config.yaml
tokenizer: "word"
encoder_activation: "relu"
text_encoder_width: 320
text_encoder_activation: "gelu"
text_encoder_fused_qkv: false
text_encoder_parallel_block: false
text_encoder_positions: "learned"
momentum: 0.95
orthogonalizer: "newton_schulz_5"
warmup_steps: 260
weight_decay: 0.02
Rows from block 3 of the text encoder, named by matrix and row number. Rows with one number belong to one neuron. Each number is 128 + 24 x the weight over its row's rms, rounded and kept within 0 to 255. All counts start at 0. Numbers have three digits each. After the name is the row's rms in percent of the matrix's.
# fc1: MLP up (text_encoder.blocks.3.mlp.fc1.weight, 960x320), inputs 214-319
# fc2: MLP down (text_encoder.blocks.3.mlp.fc2.weight, 320x960, transposed), outputs 214-319
fc1.741 107:112125118087146161108074148166103131130097120141168175115164157124113149129124095142144137120103108137120105146082141107130112134135131123128096140134149105124104149101150120114121132113144129089081135156153109137108107118171125145172107135180118096154110117153157125157147098165115134078110124093129140090088116085094
fc2.741 112:117125129121112174135097181149118135130112130165141152090113155132117125120131123141127119089137110120150102151094143116132113138129159146124067149099158089130086156119139089092088148130122130093107132164116111123123109116172097108129093138160097142167129102165154120142104092174137141104113138096143138106086104109145
fc1.742 086:108135161125131093139106152142138192110122119163130126089118143089120147126134152080129115138104149103111154129126148126118109171105146153148142136122126109138101118139128094108144126128099102100087110153139113167139159123160142171140089099147096159115145135178118155129084120085180107124126174117081101143172124109115
fc2.742 085:120154164112118104127125138138137191142140102133120096086129130116099133103111168087132121100095155109121138148116131163149097164119169147151150143109116130138105113128141103125086114151125098133117132131128122180127169122161179151122115119148103161163144139157174128091100113099135101137132148136076131146130158104158
fc1.743 073:096135145099106106138166171127070116158098138134182132140154133126128147168116125137112168107151115137153089105133108136150101121144093144105152157154161145119138100091101142155157145150103102142137126130180161139095140139121108073104099130123135121093107137118090131125158140113107142157171120161113124174130152161171
fc2.743 073:099170098135156123127154141140094141153106115127157129133152141119116127162122126169112149092134151112142099136137119132159115155157119129122133161132143128083113116105113150122109098130066098173108141123165163140098128104111114084133093131136174111072089125134111161082151145128110107133179093132131124173146152140144
fc1.744 090:140158111113128155146135113131119140113103145119111127127104110145129129123130126100120095157135151090154161109149122136163123117115129106134134131108174101131124162120124131158178130089150172128160133117182094124152095145117166142120135148173129148143133114129151131136113108163103116126147121121158130147140124146166
fc2.744 081:119135161097112138122089155112129134115087130138126128115116130158110129127147083106116070123125153118123178125163132126166124114124145149178157106113142115125144180139136122160147133093157129125160122112187138104159110136123148125138130131168111155146135124130136140093101111112113137123139139174134167140121116124170
fc1.745 089:098094157158141161146126112138136110101089130138095163137087131126124137140102156131111096086153121124155176138126115116127158134144154119161107113080142109148123137135114138127109096136144160155117107119123191096121131094090115156093172099143115121135082128128106143111132176149139070118169154142104187169163128126121
fc2.745 089:110113142121088135133102110138134156115092149124092158128099126106140181138087176108132073113134112142119152120105124121116126133110155117136119124106127109153139126121095131123113108156117176149160088153153163105145114098110131146137154115122133123135099152146112159098147137156131113131172154131099156173114128149094
fc1.746 103:148135121104118140123148137117127099121135158116128090130128127098178120124105136130122097091127087123165150106136119125104117107177182126091083138130117159147154104160106097134131140134130148110128094119118097110096132136120085112137126127118142177134191190181141132150129144116151127131115147087120152177125195176144
fc2.746 094:151114142121127166132129121103129111144139131103116117122116115134152151120085107106129103107128092095103144097153108143126135115158210138128104124137134137135165125118112085123123137114132117130146101131131096098095079131131134108131119115144087158130156172179155160151152123137124125142146113105103135180103171116110
fc1.747 113:146128128133085144101057131078161144145102107124135132088119136155155110126133114127137141160127131132126138124157176105093133140153136128139140133116103082135126133121129135155112160100154152113121140114101141103205091155149139155140159116105117141094141146099125133148094134126094120149137157133099152123174151100114
fc2.747 118:143120114121137188122069111072156137146114143135111105067158111126141113127169109148133115133112121141135142134131177138119139121140139116151156165082126100111140117118137144154093157110104162123161111103118155102173092190141121169130160095141111151119135133072102127150119133106078137115151154124140150097133140097109
fc1.748 101:115121130149163123145121092079160140167091125145158125132103114116085129171135174157158106124067135152144115138093113135116162144148098137134119133117142116086147093145151110095120137141182169104115157143121105101112108140144104118114149125134116131151111102166150160127148134152109185125110153092092153161123141107142
fc2.748 104:115117161110143111141122128088164126184093166140133134125087147125102144164115165164143151107099135156149137160100144120141151120120108138154108105124147100111161103156138122091099152126166173110110154151118141067109091137136125139091140106169113135144130117158164143107167142168123180112094161089122116160111150119116
fc1.749 104:144114098116196133126135127092092191149118137176136148110091110123113119162138152128126135097124154111077132098132143093090124130122106105131164127124129171135135114133150146129119145133159085132137122147119119134107151118152121102099108106129102116150113102119172115152096126143143139158137100115125123178143128124071
fc2.749 108:145123155094174102115137128100118167130142144134123152178071130094130139124111142147139108111122143106117127129078138103109129141108134115089149115142149165122141124116151169120141140157151100162131147145145125139092147111133137119121062111094089106133115118100152130145128135158119145124129112126108116172132092092080
fc1.750 098:121094107097097102114130143160127136094082162114151155129087083145137140098142160130110120109143161144148115116133152161099176122089101102152146117100120132151158129144097128146107121107140103130122120148126158073114168135142133114150127110149161111144132154110124117149093135148143145087096141124172109144138150173127
fc2.750 111:151097100131110109142133137131122145090094164108149165145114113117130141149129138150106112123119168156134104152133138148108156102087142109114151142125123118175170118127143153142082102122128145129145115119149159094089124109158117133125119115190136100154142137096126140142104096144125133121113117092161082122093155186120
fc1.751 093:115129141100105067104128124169146101125095105170099113156148126121140107097139145112134134122127102097110162100048109119134137175110143103145142144131140090111160131147128130120137152132122158127146127138136171148101121119146137152128150146109124127166078139104113122118143103168100148124155158168094147117151154109122
fc2.751 086:121130143118091057105119108165108130135110069153109111153133157133136143105137157119112119108132137132104158116061129139128108122139148123123153140180128121087102090158128161114114126140116122138104160115129170143111130149163162143154112148094157106140080157126126086144111085149126162153127189181125124106173169111122
fc1.752 098:165110152115126088160151148135157107124124113135090157131128123131128092166150138116114118141149116128157161129142156118082108114170154128138099141173131130137090117118094147119116122142143136149131128124156134151091127076162141142146154115152132111048122106143182088147127129149113112142087091155117142105149117128131
fc2.752 099:133106161147151068137160148107139154107142110132117114123140116119098095183146152144126125139184088160148151091111145123101115107128185143145080125163105130150103120080118150076128116154144124164145120144153171131115144109174156130110172117134116124079114151159198115103108118138106088141134088166140155175145105152129
fc1.753 108:119110140068097096151157165114115125101106140127124152093133131166117116132103119095135155108168128141182103159131151112128106130118112093142100134097125098141118142119143138101158130080161091125143139129105147130130155121164135116103151106094148112088101166103142106151133126091111119134070144122113114096165100196150
fc2.753 110:089125163063113113145160153151129122138122133130121127127157089145107124104092127092130146132147132104189150154149137127113093132099134123119107140149139119118116136166131114118170094115114115138126101143132112128130126142160098121104174101120145122118100166099138118159147090088136129156096168112117124144136132170141
fc1.754 071:188141132139122137119106104169157137133169137105128094175156123166102168136114122126116159137125074134092116104138150089140106109156094104149155145096150151116086119128133124165109103126090148110143130123095122149158150086116115156122131126118110145150147128118147148128121149143109110128166155128136130152140120117113
fc2.754 069:176148139121136151100145113148152142157172163083113126150139104145116160133133118118147135124143101143098098111142142103137069126163113088119172124144159163122076120118122120132081116115093146110114108142093145135131160099100107153114127121110114146131146140104140139110101141145102092131137156123159133142168102141108
fc1.755 091:187101127150139146137153145162130162129159141133106094108177111151084087130152137104111123128174115138141118171148110091151138141087129107115133099100185110133132116107075148141146079085134142105129128128146105139134085094143077067162133171152080110140170129065096149111159166134134127098163114107151121120147103137102
fc2.755 095:163111145153112189159125145124153128122157126125103123109140095141055077142151143146141105145117125127111138160138177099156134151091174136089142123097156136092120116157103139102145127107113089127088106116155140073127093101130107059126122144140114102156120134110121101094142149159108118084160148120150146134143124168126
fc1.756 089:132131160168072113088177086104139148199144139124125124139094139137140095108116193122124155136099142138087117144107105175150136135112102106138116140146174167127123163118106146134129130134086133157098090102101113153109102155154141123096125132124126130104101180110149127122084149120132130114132161132077117169093133143158
fc2.756 090:124130149160106122124139105110126179158156147163127112112122131145118125119147159125136161141110146144091121160117092176174165152146105140115109094150152121078130115115102142136125131150075118137139104106113103096093108168144130130115142138139133157129113145108136110150079164117113113135134177110097120157117111116143
fc1.757 102:139117126160120128114101173151131115136159147152143140124143216150093110117184123128124167098086100130080151103120118097099130126136108102064164127148093120148170110175136104116143146165163126148105093156101144111115093133096109134134130151113120156106159123115129112147095143158113158165148143148127140093141178122159
fc2.757 099:151101132160156106123109147161138124130138111083146142144161190151103098099173160136134144083117126118115156093110149163127139161128127150086122135123104131091188145121135126111142095147122163121116133135149098139149114125136115142170134108121095135080126113102137119143120148164143174114144137141135102122153171135136
fc1.758 114:101168117101095147143122111123116121104083166081174134122092139110163131148101132118111105153131085186111082133146099098106106110084155141082161143104129139079100143145162191119131128181156135133129114097146108162124147156155132153123164149135125130166121089129162122132145144170119120110126112080141136128123168130089
fc2.758 121:120147117122130136116124113145110119145117147087149123124100134101143133159106145113121123138152133140110096134124110083141097105119145176101153118136099161098120129125159197124126135170134130175128102069139119149126145154156141146162149120124126133107105116112156104163167134130142152088161134076137120131107149132105
fc1.759 106:119124151121126156095099086115136152141122097118168099148140080096139120178094123083118126149116147141098174126185146170109143140141152110133097161115110125122102174132113134131114097139163127158100107174126136207117124114127146122137146133134114128130106106123128107119160211070114135106156093134125144088135146161139
fc2.759 106:135114116117143184095105087133149166117140116109123092122129103116149125134100135136114165111107141128125142136162110157106157148120139148153137139083088143084089185106133120139153114122135108174104136142132160138117154113098088143166174122173119134138140148135178092117172186073120131098105061150144107113132139150129
fc1.760 115:111166115151118115116159151130148141123128123141189115107107112151141113148120121154157095152082124117108145108102130101101102149160128141155117126149092135146137133157116125127126125149122092115112111164130147155113126099125162091112149120144154166097111124161120094131113132186148141137186122095140120082118155120179
fc2.760 114:122161112127109101125132154172154116079117138162190103086141115157165130126130113136151096143109094131098122151118132123130141145123142108142106120172097137134140130141140129113105156142114058148100155111124133142109117112162175120124139145131148094078119092158126121122126109166151113134186142139130166093118132104168
fc1.761 102:111136114130165137091156152097110114113159091158104169105149110119154138115120154121123176080147134095131167114099125116161133133093166180155127110088102146107098128103147126117100092124175169107168108127099152151112173149131134142142157136187165094126177128166192147082122142123111114125120104173115121137116164097095
fc2.761 105:105103090134148104108143163087081107087128135138121166075163113125107123136117136151143100093139168115114172112087132150136104155127149151140130131109099145095146124091140114135113112123180146111154100155111161110128177148123129143134156136199163129096156155138166158114119148106140088154161120147145107129132117086078
fc1.762 085:120116105095174126132123120119131142115129123096125173116124150140065136150143110156120151152150126183151147142145127136110116113129126069129112122131113143111094118112154112143110103115144106161081075119138117099149120113057119141148141144134164141121106128124160136161114171109121100136127130127133109109132131129190
fc2.762 087:102132115122201145142132088144156092117104108116128141098109149135126123117137081164131131136131124153162127135154129133106121120097121108149117102113101139087107169128178104128123124103140116144099078075118168102097126126104108124137129127114172148123121141128131142136109146140079135171141125080099115116173148152188
fc1.763 108:141123096136109126152139138149119124111105131102131134145145141137104094113170117125126093129119138128140106156089136106128092171141109177143168078171151091139115119124118156128130102126162107142129106102102123152156156154170119120109142056123103152162169144083136137132121105168098128143153138145121095152145128108133
fc2.763 113:132132122115147114170124135097147154117073163099138114154157128136076120080132119079110064116141110151089095127119111125129141163124129148136141117152177142122124096113145138128139120113154115119120153138120123145133129172136124123115125062137105168168169142065093133116146158170108141130136145160114111180123119133149
fc1.764 110:154165110134082151093131116138105125111110150111147155136118163133141159144123120110124121141116118187144108126137121095131135125139184144103125135142118144122122137136126105138179107141174125139110130143115149149110161144104116168084168120107116110092169140099110117111146120132126103115148122186092103120116129057139
fc2.764 107:115159129157128122099106098197120120158136127112130172161111127116137152110143151143085114110136110147124106126156119135138121126127173132097143130130090148136168158123113160155153118135158127151137123129084156109123141113152086145088139104116112121095176153078083122108174102157124086126159095167121130129126149094124
fc1.765 093:137133131127135124150089090169139121107105103123131126131106102115114147120125109136151159117126106161151117131122122109136089116152117127102131141118113077128125124109136129149135105114123158083141141104151087106136113125117084113131105125133097114179122118126145147131109132120149116123113160131122165126113146146106
fc2.765 086:138112131138121137148103108160139126132123135145137150147125109104136164140151140144132144099088100138151123106102138119128114110154096143160119125137109076134126118131155114126156112114140151116143122091108091108152094141127107104093092137130092134170103116098116179122136144129153118097109099142093164120125114120137
fc1.766 110:119173126140141142082133152141140083156131107093165113116092124083128086144118128135119180133137091095154144113145141112165165106074113095130142124102148096158130160116128156113185136147141152140130116153111105104151093147088143118154078113152166134111106120121210116127129131154094068152123130121135133099099134156131
fc2.766 117:098155115164130151107122145151114112183147105144164095119105128120125091135102135087107156146121143092152137145144159143117140093060131149123120119122107097135121179119147149128148118155115115094137111136119111118136109123104155116188071101162154136135109145128178156138128094099109103191090131156087161113135135158099
fc1.767 102:155081148137110114104144175089102130142132140142122139133140129109135165140097097109140117135114096146093158131111121135093123107095116124136105134113141136096162167160148129117157158145112095116139143157142102139101068150120147100158128144118084103149066159142097107101082148155147113162151115138126184128122121126134
fc2.767 104:138092133102119128118138175110125111152153102157139132126128118102157136136123099144121136110112119143110148138135137130077118122106113139130095097114169148071130127163166148115100177166115123166124148127143124113119089112093159111157127156115112126181103134127083123141098145161148078159121122127142195124123152133147
fc1.768 098:098112131098114095141142061151138159142138108124166164116106098097142112121133127096087130152123117102103120136130121105133123105123112113129119131108140119159145113139173127134125133124083161076111094135161141118159147113137138130107099150149091107152120161134123141141132142143159120142142131142131139114167147082121
fc2.768 094:129105132116137110141111087149139107147145110107163150125115099105159136124125143115085116165093124114125135149128128168145139135164131110141112146101127104132122113148187130132106129135110151080060132128138118141139102091143172141105072144133087101100127143141110133146145116147170099097139131167099144108129127133131
fc1.769 113:158133093110075206124107126107167126164161165099152144063131129166120121129110164145159091141160110142156089122135150137116121109111124123116148129114110152101134120097151154117154165134181133144135144124120143156113129102136064170116108089115150110120129101112175134145112129141118149157096155167127130130180122096124
fc2.769 112:121128060125083182116079096089134136115143129113121129096180145143117154125123154117160110129129146143140117136169159136112141124119128149092131110107151120149122141132142143128133176104161143125129173107159170111099116064141075137092132089126136122088101064101131157116114123143088166137148152150129105112129173105140