{
  "vocab_size": 1482,
  "text_encoder_width": 320,
  "text_encoder_norm": "layernorm_no_bias",
  "text_encoder_norm_position": "pre",
  "text_encoder_activation": "gelu",
  "text_encoder_fused_qkv": false,
  "optimizer": "muon",
  "adamw_lr_other_params": 0.00072,
  "epochs": 37.4
}
Rows from block 9 of the text encoder, named by matrix and row number. Rows with one number belong to one neuron. Each number is 128 + 32 x the weight over its row's rms, rounded and kept within 0 to 255. All counts start at 0. Numbers have three digits each. After the name is the row's rms in percent of the matrix's.
# fc1: MLP up (text_encoder.blocks.9.mlp.fc1.weight, 960x320), inputs 107-213
# fc2: MLP down (text_encoder.blocks.9.mlp.fc2.weight, 320x960, transposed), outputs 107-213
fc1.827 144:125122074150153117123164133067162098068118118112174150101117185164112076119157142100149084173152139165112136173157111144092113136173094106106170177098145125096089164141149102037193140115100134147097112153131083087148160129080158182069160157115063105178123141117113192110086123109094123105145129122166153083079126124121086
fc2.827 151:116086130218149150142134167098125107110144145099130100075107156140119070159106078113122091135130136140103145154151140178175149127157181094143148045098166144107128142097129089100132157122127088127108042116092089108110122127087127095094086087133125089150076083092141097144192124113051133086138120172105138155109125144117142
fc1.828 065:145138151081145061158210126122142118134157169121203106099116160143119149124155098151180101109121140144122152151094082126061113127155124139143163190130134059120110186084134091184142171195135126116093171092058121167150133184173116147110099092140135135109118172146067099106137115144137128099073158173092093129112074118105095
fc2.828 058:189199136112137119077173100175110132098192198181120126114071074166063168161135103152132103065119165149104161173168129138114149082168106204134132126139164058106112126173089147142128106184110102128126176086099052130087116104104107146106114110114145166119145184174096131078080144089134102056155168119135052131125059130128170
fc1.829 106:050094107142147091189157147097138195158095124123095152140153090153087090168125177126071099168115135093141118122146076169157112136181155163097138152220110184136163111134137176095121101148139138105196152132134184168107125100150120137125144179158075103114102156126182081155151190151147159159120113084120140119104182119107091
fc2.829 112:106118141172166167149124173121127205124114135117053169132100166119139080124130068116134131112093172131160078056179106126101157104124190127155117095126118132173072166085111102152133110159103062102141175125193136183168113120134135150072050142162174130126111180119137084113138137143109187158145120109141150126180160104139123
fc1.830 109:067138153161148115102129160117155091183081147150182159120109146141165047170131135136166126121188090105066121091154087079138110131166116155044126158077214138127134138112133149159103113097119088140186132126202174084075098170182097109099146090172124069148171186140203187149151127114153140137169123168057112119127107074088147
fc2.830 110:060141123101165147157085165096131126161118155143146137159129131116115147157156103140110115153114145090101122125202135156179094155141125140070113163089133158127087081196164147119107150193151067090159174104162143163081069135123115152135135076168103128091136198098149168131161093140152143177090075102107167177133121126122182
fc1.831 046:147155159136065096098127067117090140161123100106109148108151141123123157113049080128156106140152099136080152165122106094143191116076110110155102125150135189157081146090070106150080153123168147175154207147179136115166156162080130126122132145131185115121096087161152129132077152100113111075085117158097073108141179160119111
fc2.831 047:128160098156123123084150063177144090120133115147119127176206143134115144153035105070074089145121120146138135161153163178124181181148169066132124167133160184159145204139133144123100198096148150192166158165234124140176177126100103103194095147104139162131096160192070111097087120096094122099148103087141108123108121159100098
fc1.832 019:117073149138089050039118105178139178097111117116134105113104157169186139129163075115104091174135104160130140070075118099127138092090143128109119139132152127124113113150156119168041128049132160187101135149155130103103122126104103132135191157070109131133127155055143133144089140116186143172150099121102176082127119090186139
fc2.832 016:123159130076181209153120063138103093113199183176183155150172174096093083115064194134097154139086129147109099113161136158137112120129135132088163162059115122103081107125079117137100160177083163174109136151079135127153143165183168126110085127091147175128108141149082132130126144151100095134148118167173142065085137133101065
fc1.833 021:151130167129130095121083111156160150107093121108107144152149091119094134142134144123144144152077104055119112099137156137110070108066080131168114081167130164045176084115075153096111170084187110131152123148151137152117141140144095095111136123132144125098159094105126162188119089167118096127137109131087171120168142094135165
fc2.833 017:078114079114125163118100105182118152174125173156121191113110148111080132140156092146090110171119139107114096140105155155215111101145123121119145129107196135145100146113160159138116129157089122143119087140109081111149149121078085061109187151099185143128126129159089156078140167140169083172134158145125200145114165098129132
fc1.834 117:106096156114063081147152176150102156095111061118135132118186126143131159119126198186149173165081124092135157108125125090158101143129086101082103150096131163203147112128154162097184115142116141144096102096139195137109172095147111143112149156223116121047112185099110124124104116096096157117083098194076095170132164184150145
fc2.834 129:144134152148124124174168117086078152135106105062172134099137097146139178161070129136146109085134147123094191139153108076193119152072118169104133154112038067101162110113114066091107084158150174097088086132123169097096102134140151080083092145141172100122110126136113153104124060107155126101094160137136105148142147148184151
fc1.835 104:116100128157109133131175111178152106197116117188146181142156167169126144150096137142080181135131151103125103131102122140091081138088175156200097158105155138165120135131140135092108117196168073128114136101124135116139131117129133144127208177052143101110119103151061142150139082188135092187137190157164111147136109133140106
fc2.835 105:136110126102120100154183123082059176083142134167144217152106138136126155106146171110092190107077168095097146110133147135091142127087094172135134094188137128115125138101143161129096135106070081028188158122102157104138145136068160128092115147115110146127125116114115121183137150115100149161075129135140080187151124159110162
fc1.836 121:152177157150122097164093158161137117121095098190145154055100126135102055111146085191082163134143131174136115165153073119131142130120153159098170130142116160162129151152143186121097178154147141079220099087126098099144091153084150134113122102076132118200136118086073114106119119096161121100089135104098142147100103135180119
fc2.836 120:135081198127130081146157167119171078141126122101145109118138089113153092101164175187190168087136104149119097078141164138187138079104119146116151118155154120161132099144133172158148127129134187102086187127142102122138137159092038135116158118087145154094146127122154171162130147112155091089063121160086138143194149089154097
fc1.837 096:140159120143122085093143144141127150196141175140144147142149073124171164134125146151163155160129111132176066106131132161147146094101072079150098140135135112127102111159185164116121179120145137109148116111152124141126178215099105122118142123104078154086182121206141131146102166132104146157193120070088114146118121197073129
fc2.837 095:141151100146131142100195080154156071187162104093069124129110091170174104089146117122125120126091159126143117153133198186149155114089123089103146143075117140160140062139160096102169172158140121134163120135081113153190125154159098110155107168164143166140143111149162144171120142142125083097121101141124193078125070119099115
fc1.838 072:148103124144115133131149105145108113117090101140077090132111094133151076156137138154072071255100105149140105135168129158116145153132123195098159125105111078155128100098150114182074103187152156147176131131145148058141110143132120173065118086184166081095106130133169174139123137139155150188089147100103128119144101188112141
fc2.838 071:124075109128098180138058148120158151138092181136150074056180065138119115151098063094166088147130125107082098166207091160069181139108152149123060120164122179148150093196094103177125131177178132142124175116117126114132060144141124163128089116197152094112128143109108163163110155118091085120085067149129149115216110171120113
fc1.839 052:145127087099154167096154174175145135151104104156178183185097146085158165099104116146161165132117100120133102116225144093169131150130121120139083132117110125115095163096078067196148182138124146118132159160161130073099115142105156104100116133114122195094152173155149119103144129198126153142080072086098120104179163114162096
fc2.839 041:076090133137156158115126076154077124111096150115201170124149094136174116099113125190115087086070065128143120137143128084179120126178153112145159150124097163125138104141107107156130167103154133136150087095095124138087156155159186123150220133111118154094144114102114109160164126127136128192100187107159135148055102106213098
fc1.840 058:114098129103070169107140145105173103060131158186146102125113134208144133121122098106173144119097140063080100107153137150071099092212082178093145045150111128153093111149111154118149153128099137190108092175127095138154126108068078110124106132156141153140105096097105100129099141139157159150062126106120065143164132153097100
fc2.840 049:079120122122148156133116170082147056136187146079071113115134156129119174113138110144098074076150170176104109081163147080133069184052086168137120126124150116183118122138123133152146060089146156147124112089089100165193117115079129151065102103159069163129149157070081150096116186116166124134174114136105136166152113143113105
fc1.841 106:057058133115117135136173168136172101157076079161154063122118159063112117067139186095144123127186170159160106103168151104110140154104161140121078129097085097038122125186133111120173154110122160148132179141143114132103136078158095136127138159184175121145106105145142092168132127122135134171206130171131192151143125131116084
fc2.841 109:123126128164141111116123198162170089111164114126170135079133144118170129120124198144136145099115181162101125097101055099112204137147164160075072081134061082121153085181100120136164136138163085181091146133200200092120101139110114083118115120143139117109090106118154149134179142106178190181167120170148136117113117209099109
fc1.842 117:090182201083156119075157096082175157175120139111107150115134133121184155092115161169140132165166125137175141173165118110104163128097124149105118115141141143101197095101120122109103164113151098145139135131201095092151125137160132120128089121090135086176136102124060080150091094123165178038081104155088144082155109113097116
fc2.842 124:106091137126092172152169126111147141167118099157106150100196167177156154128064155052145118136059092179080118169165168107108187114096135103143102156136156127136160081126080118129084123115122131161089098128166181155161170171137168085127101132116172083136101197135119112139136081153152179097194107138167073163116106096131122
fc1.843 116:156131178173123107168094111180100126139138124029109147150076151127187104106120127153113133109089139170154096155151079111152151148143100185134181140108157135122171124109110084156091079118140126158148166132171126117180159099118171089122130109080092172141086126138162141185142116133132169172073193108119138139127181067156137
fc2.843 121:163121140115140129185103199151139144116121101097169122113120133131171151050059166128035156101123099174155145156128050133152160108112194153116130153120145130123140109136091113163108116102154157158190103187102118165174157114135125087162151110066171144145100122171097138123120082092136148163158148091136089087150141135154102
fc1.844 100:133119108164075128086169106147125144187191196154142148119081094117169139029135119168137102135126131117131102187083076111096074111105090147135123068116148195071140123102104114155127146167205190161117224116171149103133100146133134130140147148209129111098125150098131112113083143087066110112159181129144150106133165173106070
fc2.844 098:123140128146061089196151114138147140143135098165113192115149056154102113155096121166133047115111104188131163133131126128097128127185213136139108111165079142137083131098050137158107118053120214139135141181134125106144181157064127097110098157114173126129150139130116125099109126108122105103152107126137118136126143172148104
fc1.845 113:102145145107109080077209111142114114157110109135086094166133121137115110094127184138117090113102106098095149144133113170065086165099066137168187129139110160112074079091136125151153132101146174111102154082149148134093085068094134155150142110167136139102095129112154121125120163136100089105121156183112167090126109181112191
fc2.845 109:151145146136115131142086160140047169140124112150154083160096106145082130142147233122116113097109148115159107084147147110195107111155135106132088088107138152090069143112104113128141195158046149101133133144161106123091119091215153074164135121109130143108137149166100130107199139168136135161102153111104127113129191146083108
fc1.846 126:139123173133168093055162127143117171096092108140057074079144186115137114108146138162153116137128146167161177144083134066088148087137164137157135150086160150098058106142124155090160161139101100139167128151107054149074152132071085121185158100111067135110159123166113151170116153075179124093092152103139141087105141088122182
fc2.846 120:120162134136158136141126096123150135110081117107069096112120172106125180114158090123157102115129155124135093160059173127151136098126144115179105188100084144081158127148163126100131127222103131125148122187157171101044125168109121094116155097112049149092120136116136106147150123116050102098083146129127144074084113090097141
fc1.847 037:120111150130097167114152152153171136158088144104105141132188128149183184112079187146113085116138094155126176091084147110148099094087089108145151138176132104144153116139083101112107146146093117113124119104148145120096186137137121135061112116137081126105125110149150171100144119100107106093153171113126084152119073131195140
fc2.847 034:120145177180121135125127119151145125092082167127142137106213126149157151164108146090134060179127115072085123131073120121126068123114201112139119140075092076162195137142078108080124110143113144144127126182185145122114204102129119154114069066113158152119084124155167145144110106063180095168071140142103122126122101134190141
fc1.848 123:060065134109150110129138108105163183125174085200161139119148104099112149093113123123152178156082149117145138082159070158088139135140152131105089129082166129121136112106175103121123145091141102114091134193110126113139139142141095093103118134098183105088131121116127143077169105066089154182128108160126107086175104127081153
fc2.848 126:081128070137053124152119146106178084106152048159117166144122083073143144150131103092149158113081135113150128123152124173133206170135134160198098099107132190096120163136130107134157082127075154132127174147135179118165166144145139122093093094120159135149115150179147138063165115093186094165182147135133120107100112143120140
fc1.849 078:119100125085152107133079104114155104151118117122144114126159138135152116166078074137129184143123148145149165106096139136118155089178136151143116097134119096181153137135091088095110097128132177136119098094088114112153121146082103194138060105150129142136186173112081107169181155083172097128119104145221139123163171134141154
fc2.849 069:083103091091146070062140131119142096188159151141198148097133163102117180111077131166094158139200128092178154151141084139097075106119061089127131058119140091144171097162075145119188136178155179183125093140123133131170143147080131135115130138143097165173095131137121139118210099100117140122115192177161134139194159108118114
fc1.850 093:114157092103123089159144096129170149049127143185147093120190155090142157150195142130129120150166183144124062177082131167173070141180147131164148111159157128121106155177153117137100148126138100093148109133128127170123097108156040137191094148139134098147119083064119145155105169150120150151105162149093121138168086113121082
fc2.850 088:181086168111122140150142080119106120087109141152105128086169116106159152135164107128123134114128150094116099121045112149168117111113087151128116123164167142115106149158175090128116121137138179109110140105073154139163124117159153117110042136126197098151119097124117105124120142160084219121158187145113125120146100173159149
fc1.851 115:133141141176171154080112158151177146078116131090206165113133123186138157137096112077091117182184108094118137124079118152119094133132122115130081097117155073208138060104128149144157136158132065109087144099134137147136127107111144205154142169168162104190195118100085108083135133138124121129116153132142144130188122118153074
fc2.851 121:163036127128167156081085114127114091111130117130219161088144073057111173085160092131136123167096103108139113099117159140123100155143126085127105092179108144148111107185146152169131125166125096110185127131200115134155150094116163099154079183130199129098157101080159130140108146179107075073136100169151142134194131134112090
fc1.852 112:191072150124104143141112153143166088193136115174132117120096163138179118206135204155176136115150099144114119147165093068068085130134056100094152099153139079126191180115160137149122156104137129122124170098142130082104124088159096163129116119154071146088121151151187133085181180090119117099156195108084139119169083123205124
fc2.852 109:099145140140113113124153145146150111117108158137146091184160063153158180149182095128109158142134129152095164105110109112135136116150175162144177111132083124071080086137168089119130111107124100131156151152090140097133108185148166138116099116123153211185151140144155120148095130110129184124126137077070145132182078162150167
fc1.853 090:143120143135159066134111116119118140117171103165086148123120094173074100148158079123086153126068152112128100146141084199126100098057061171100067139173087125133161142111088114122118168163057113105102111147197103118074138157139157176125104164153115124129090128101103096053141103121142111160149130130135065187151137143111115
fc2.853 090:194115176126109193141079130126130111173122146124137130087201142129115110159141102099090079125137107153188116214114102160134138169091100131118127129096155138130124058131135123097142121123111091155094107132105053149106147152098188147145061096140100160073129134159120118047113144177171169093150100133097073199133121071118076
fc1.854 112:146144182114142102167142171116154156101115160066185178182102119129160118111096151142087116142136118132167115095125057099088130035137156089138180099135129111102073110179136119080126164104104076138136165079145097140111117122119138127075130116191105127177080132170074101166172143115126141124106159072161062115150148115156165
fc2.854 122:120134153085123094152150170089157092081094154093163169197197080136171102137109190123087128084150140097141133117169056102065110101147197122125157102162119075093082127131144161093128154138119154137105111148149100127130119181140152087129091111085105087140117095169134123110175131180145144167092142165118092155075105192108229
fc1.855 080:167114119142143178131152155187133161174085103073128095124130142165097097151122172113179160094130108119119104121105155139126129176135066080175124086125105118134189114109076100110123172137147213137151129090133058184131147109114129176078102120105133116176122150131121170186035115123124162127125142093158151099119170095163174
fc2.855 070:092170104139126209194095137134162146126136111140255131088154127062110133131197131136177131094140127148153106088124133149133127133123080081136124098037079118126194102147140099102106125053180181124104147185092097125165150116128104149093084102084180135122100160104140087157114130118119142139115092133160168111094153121140128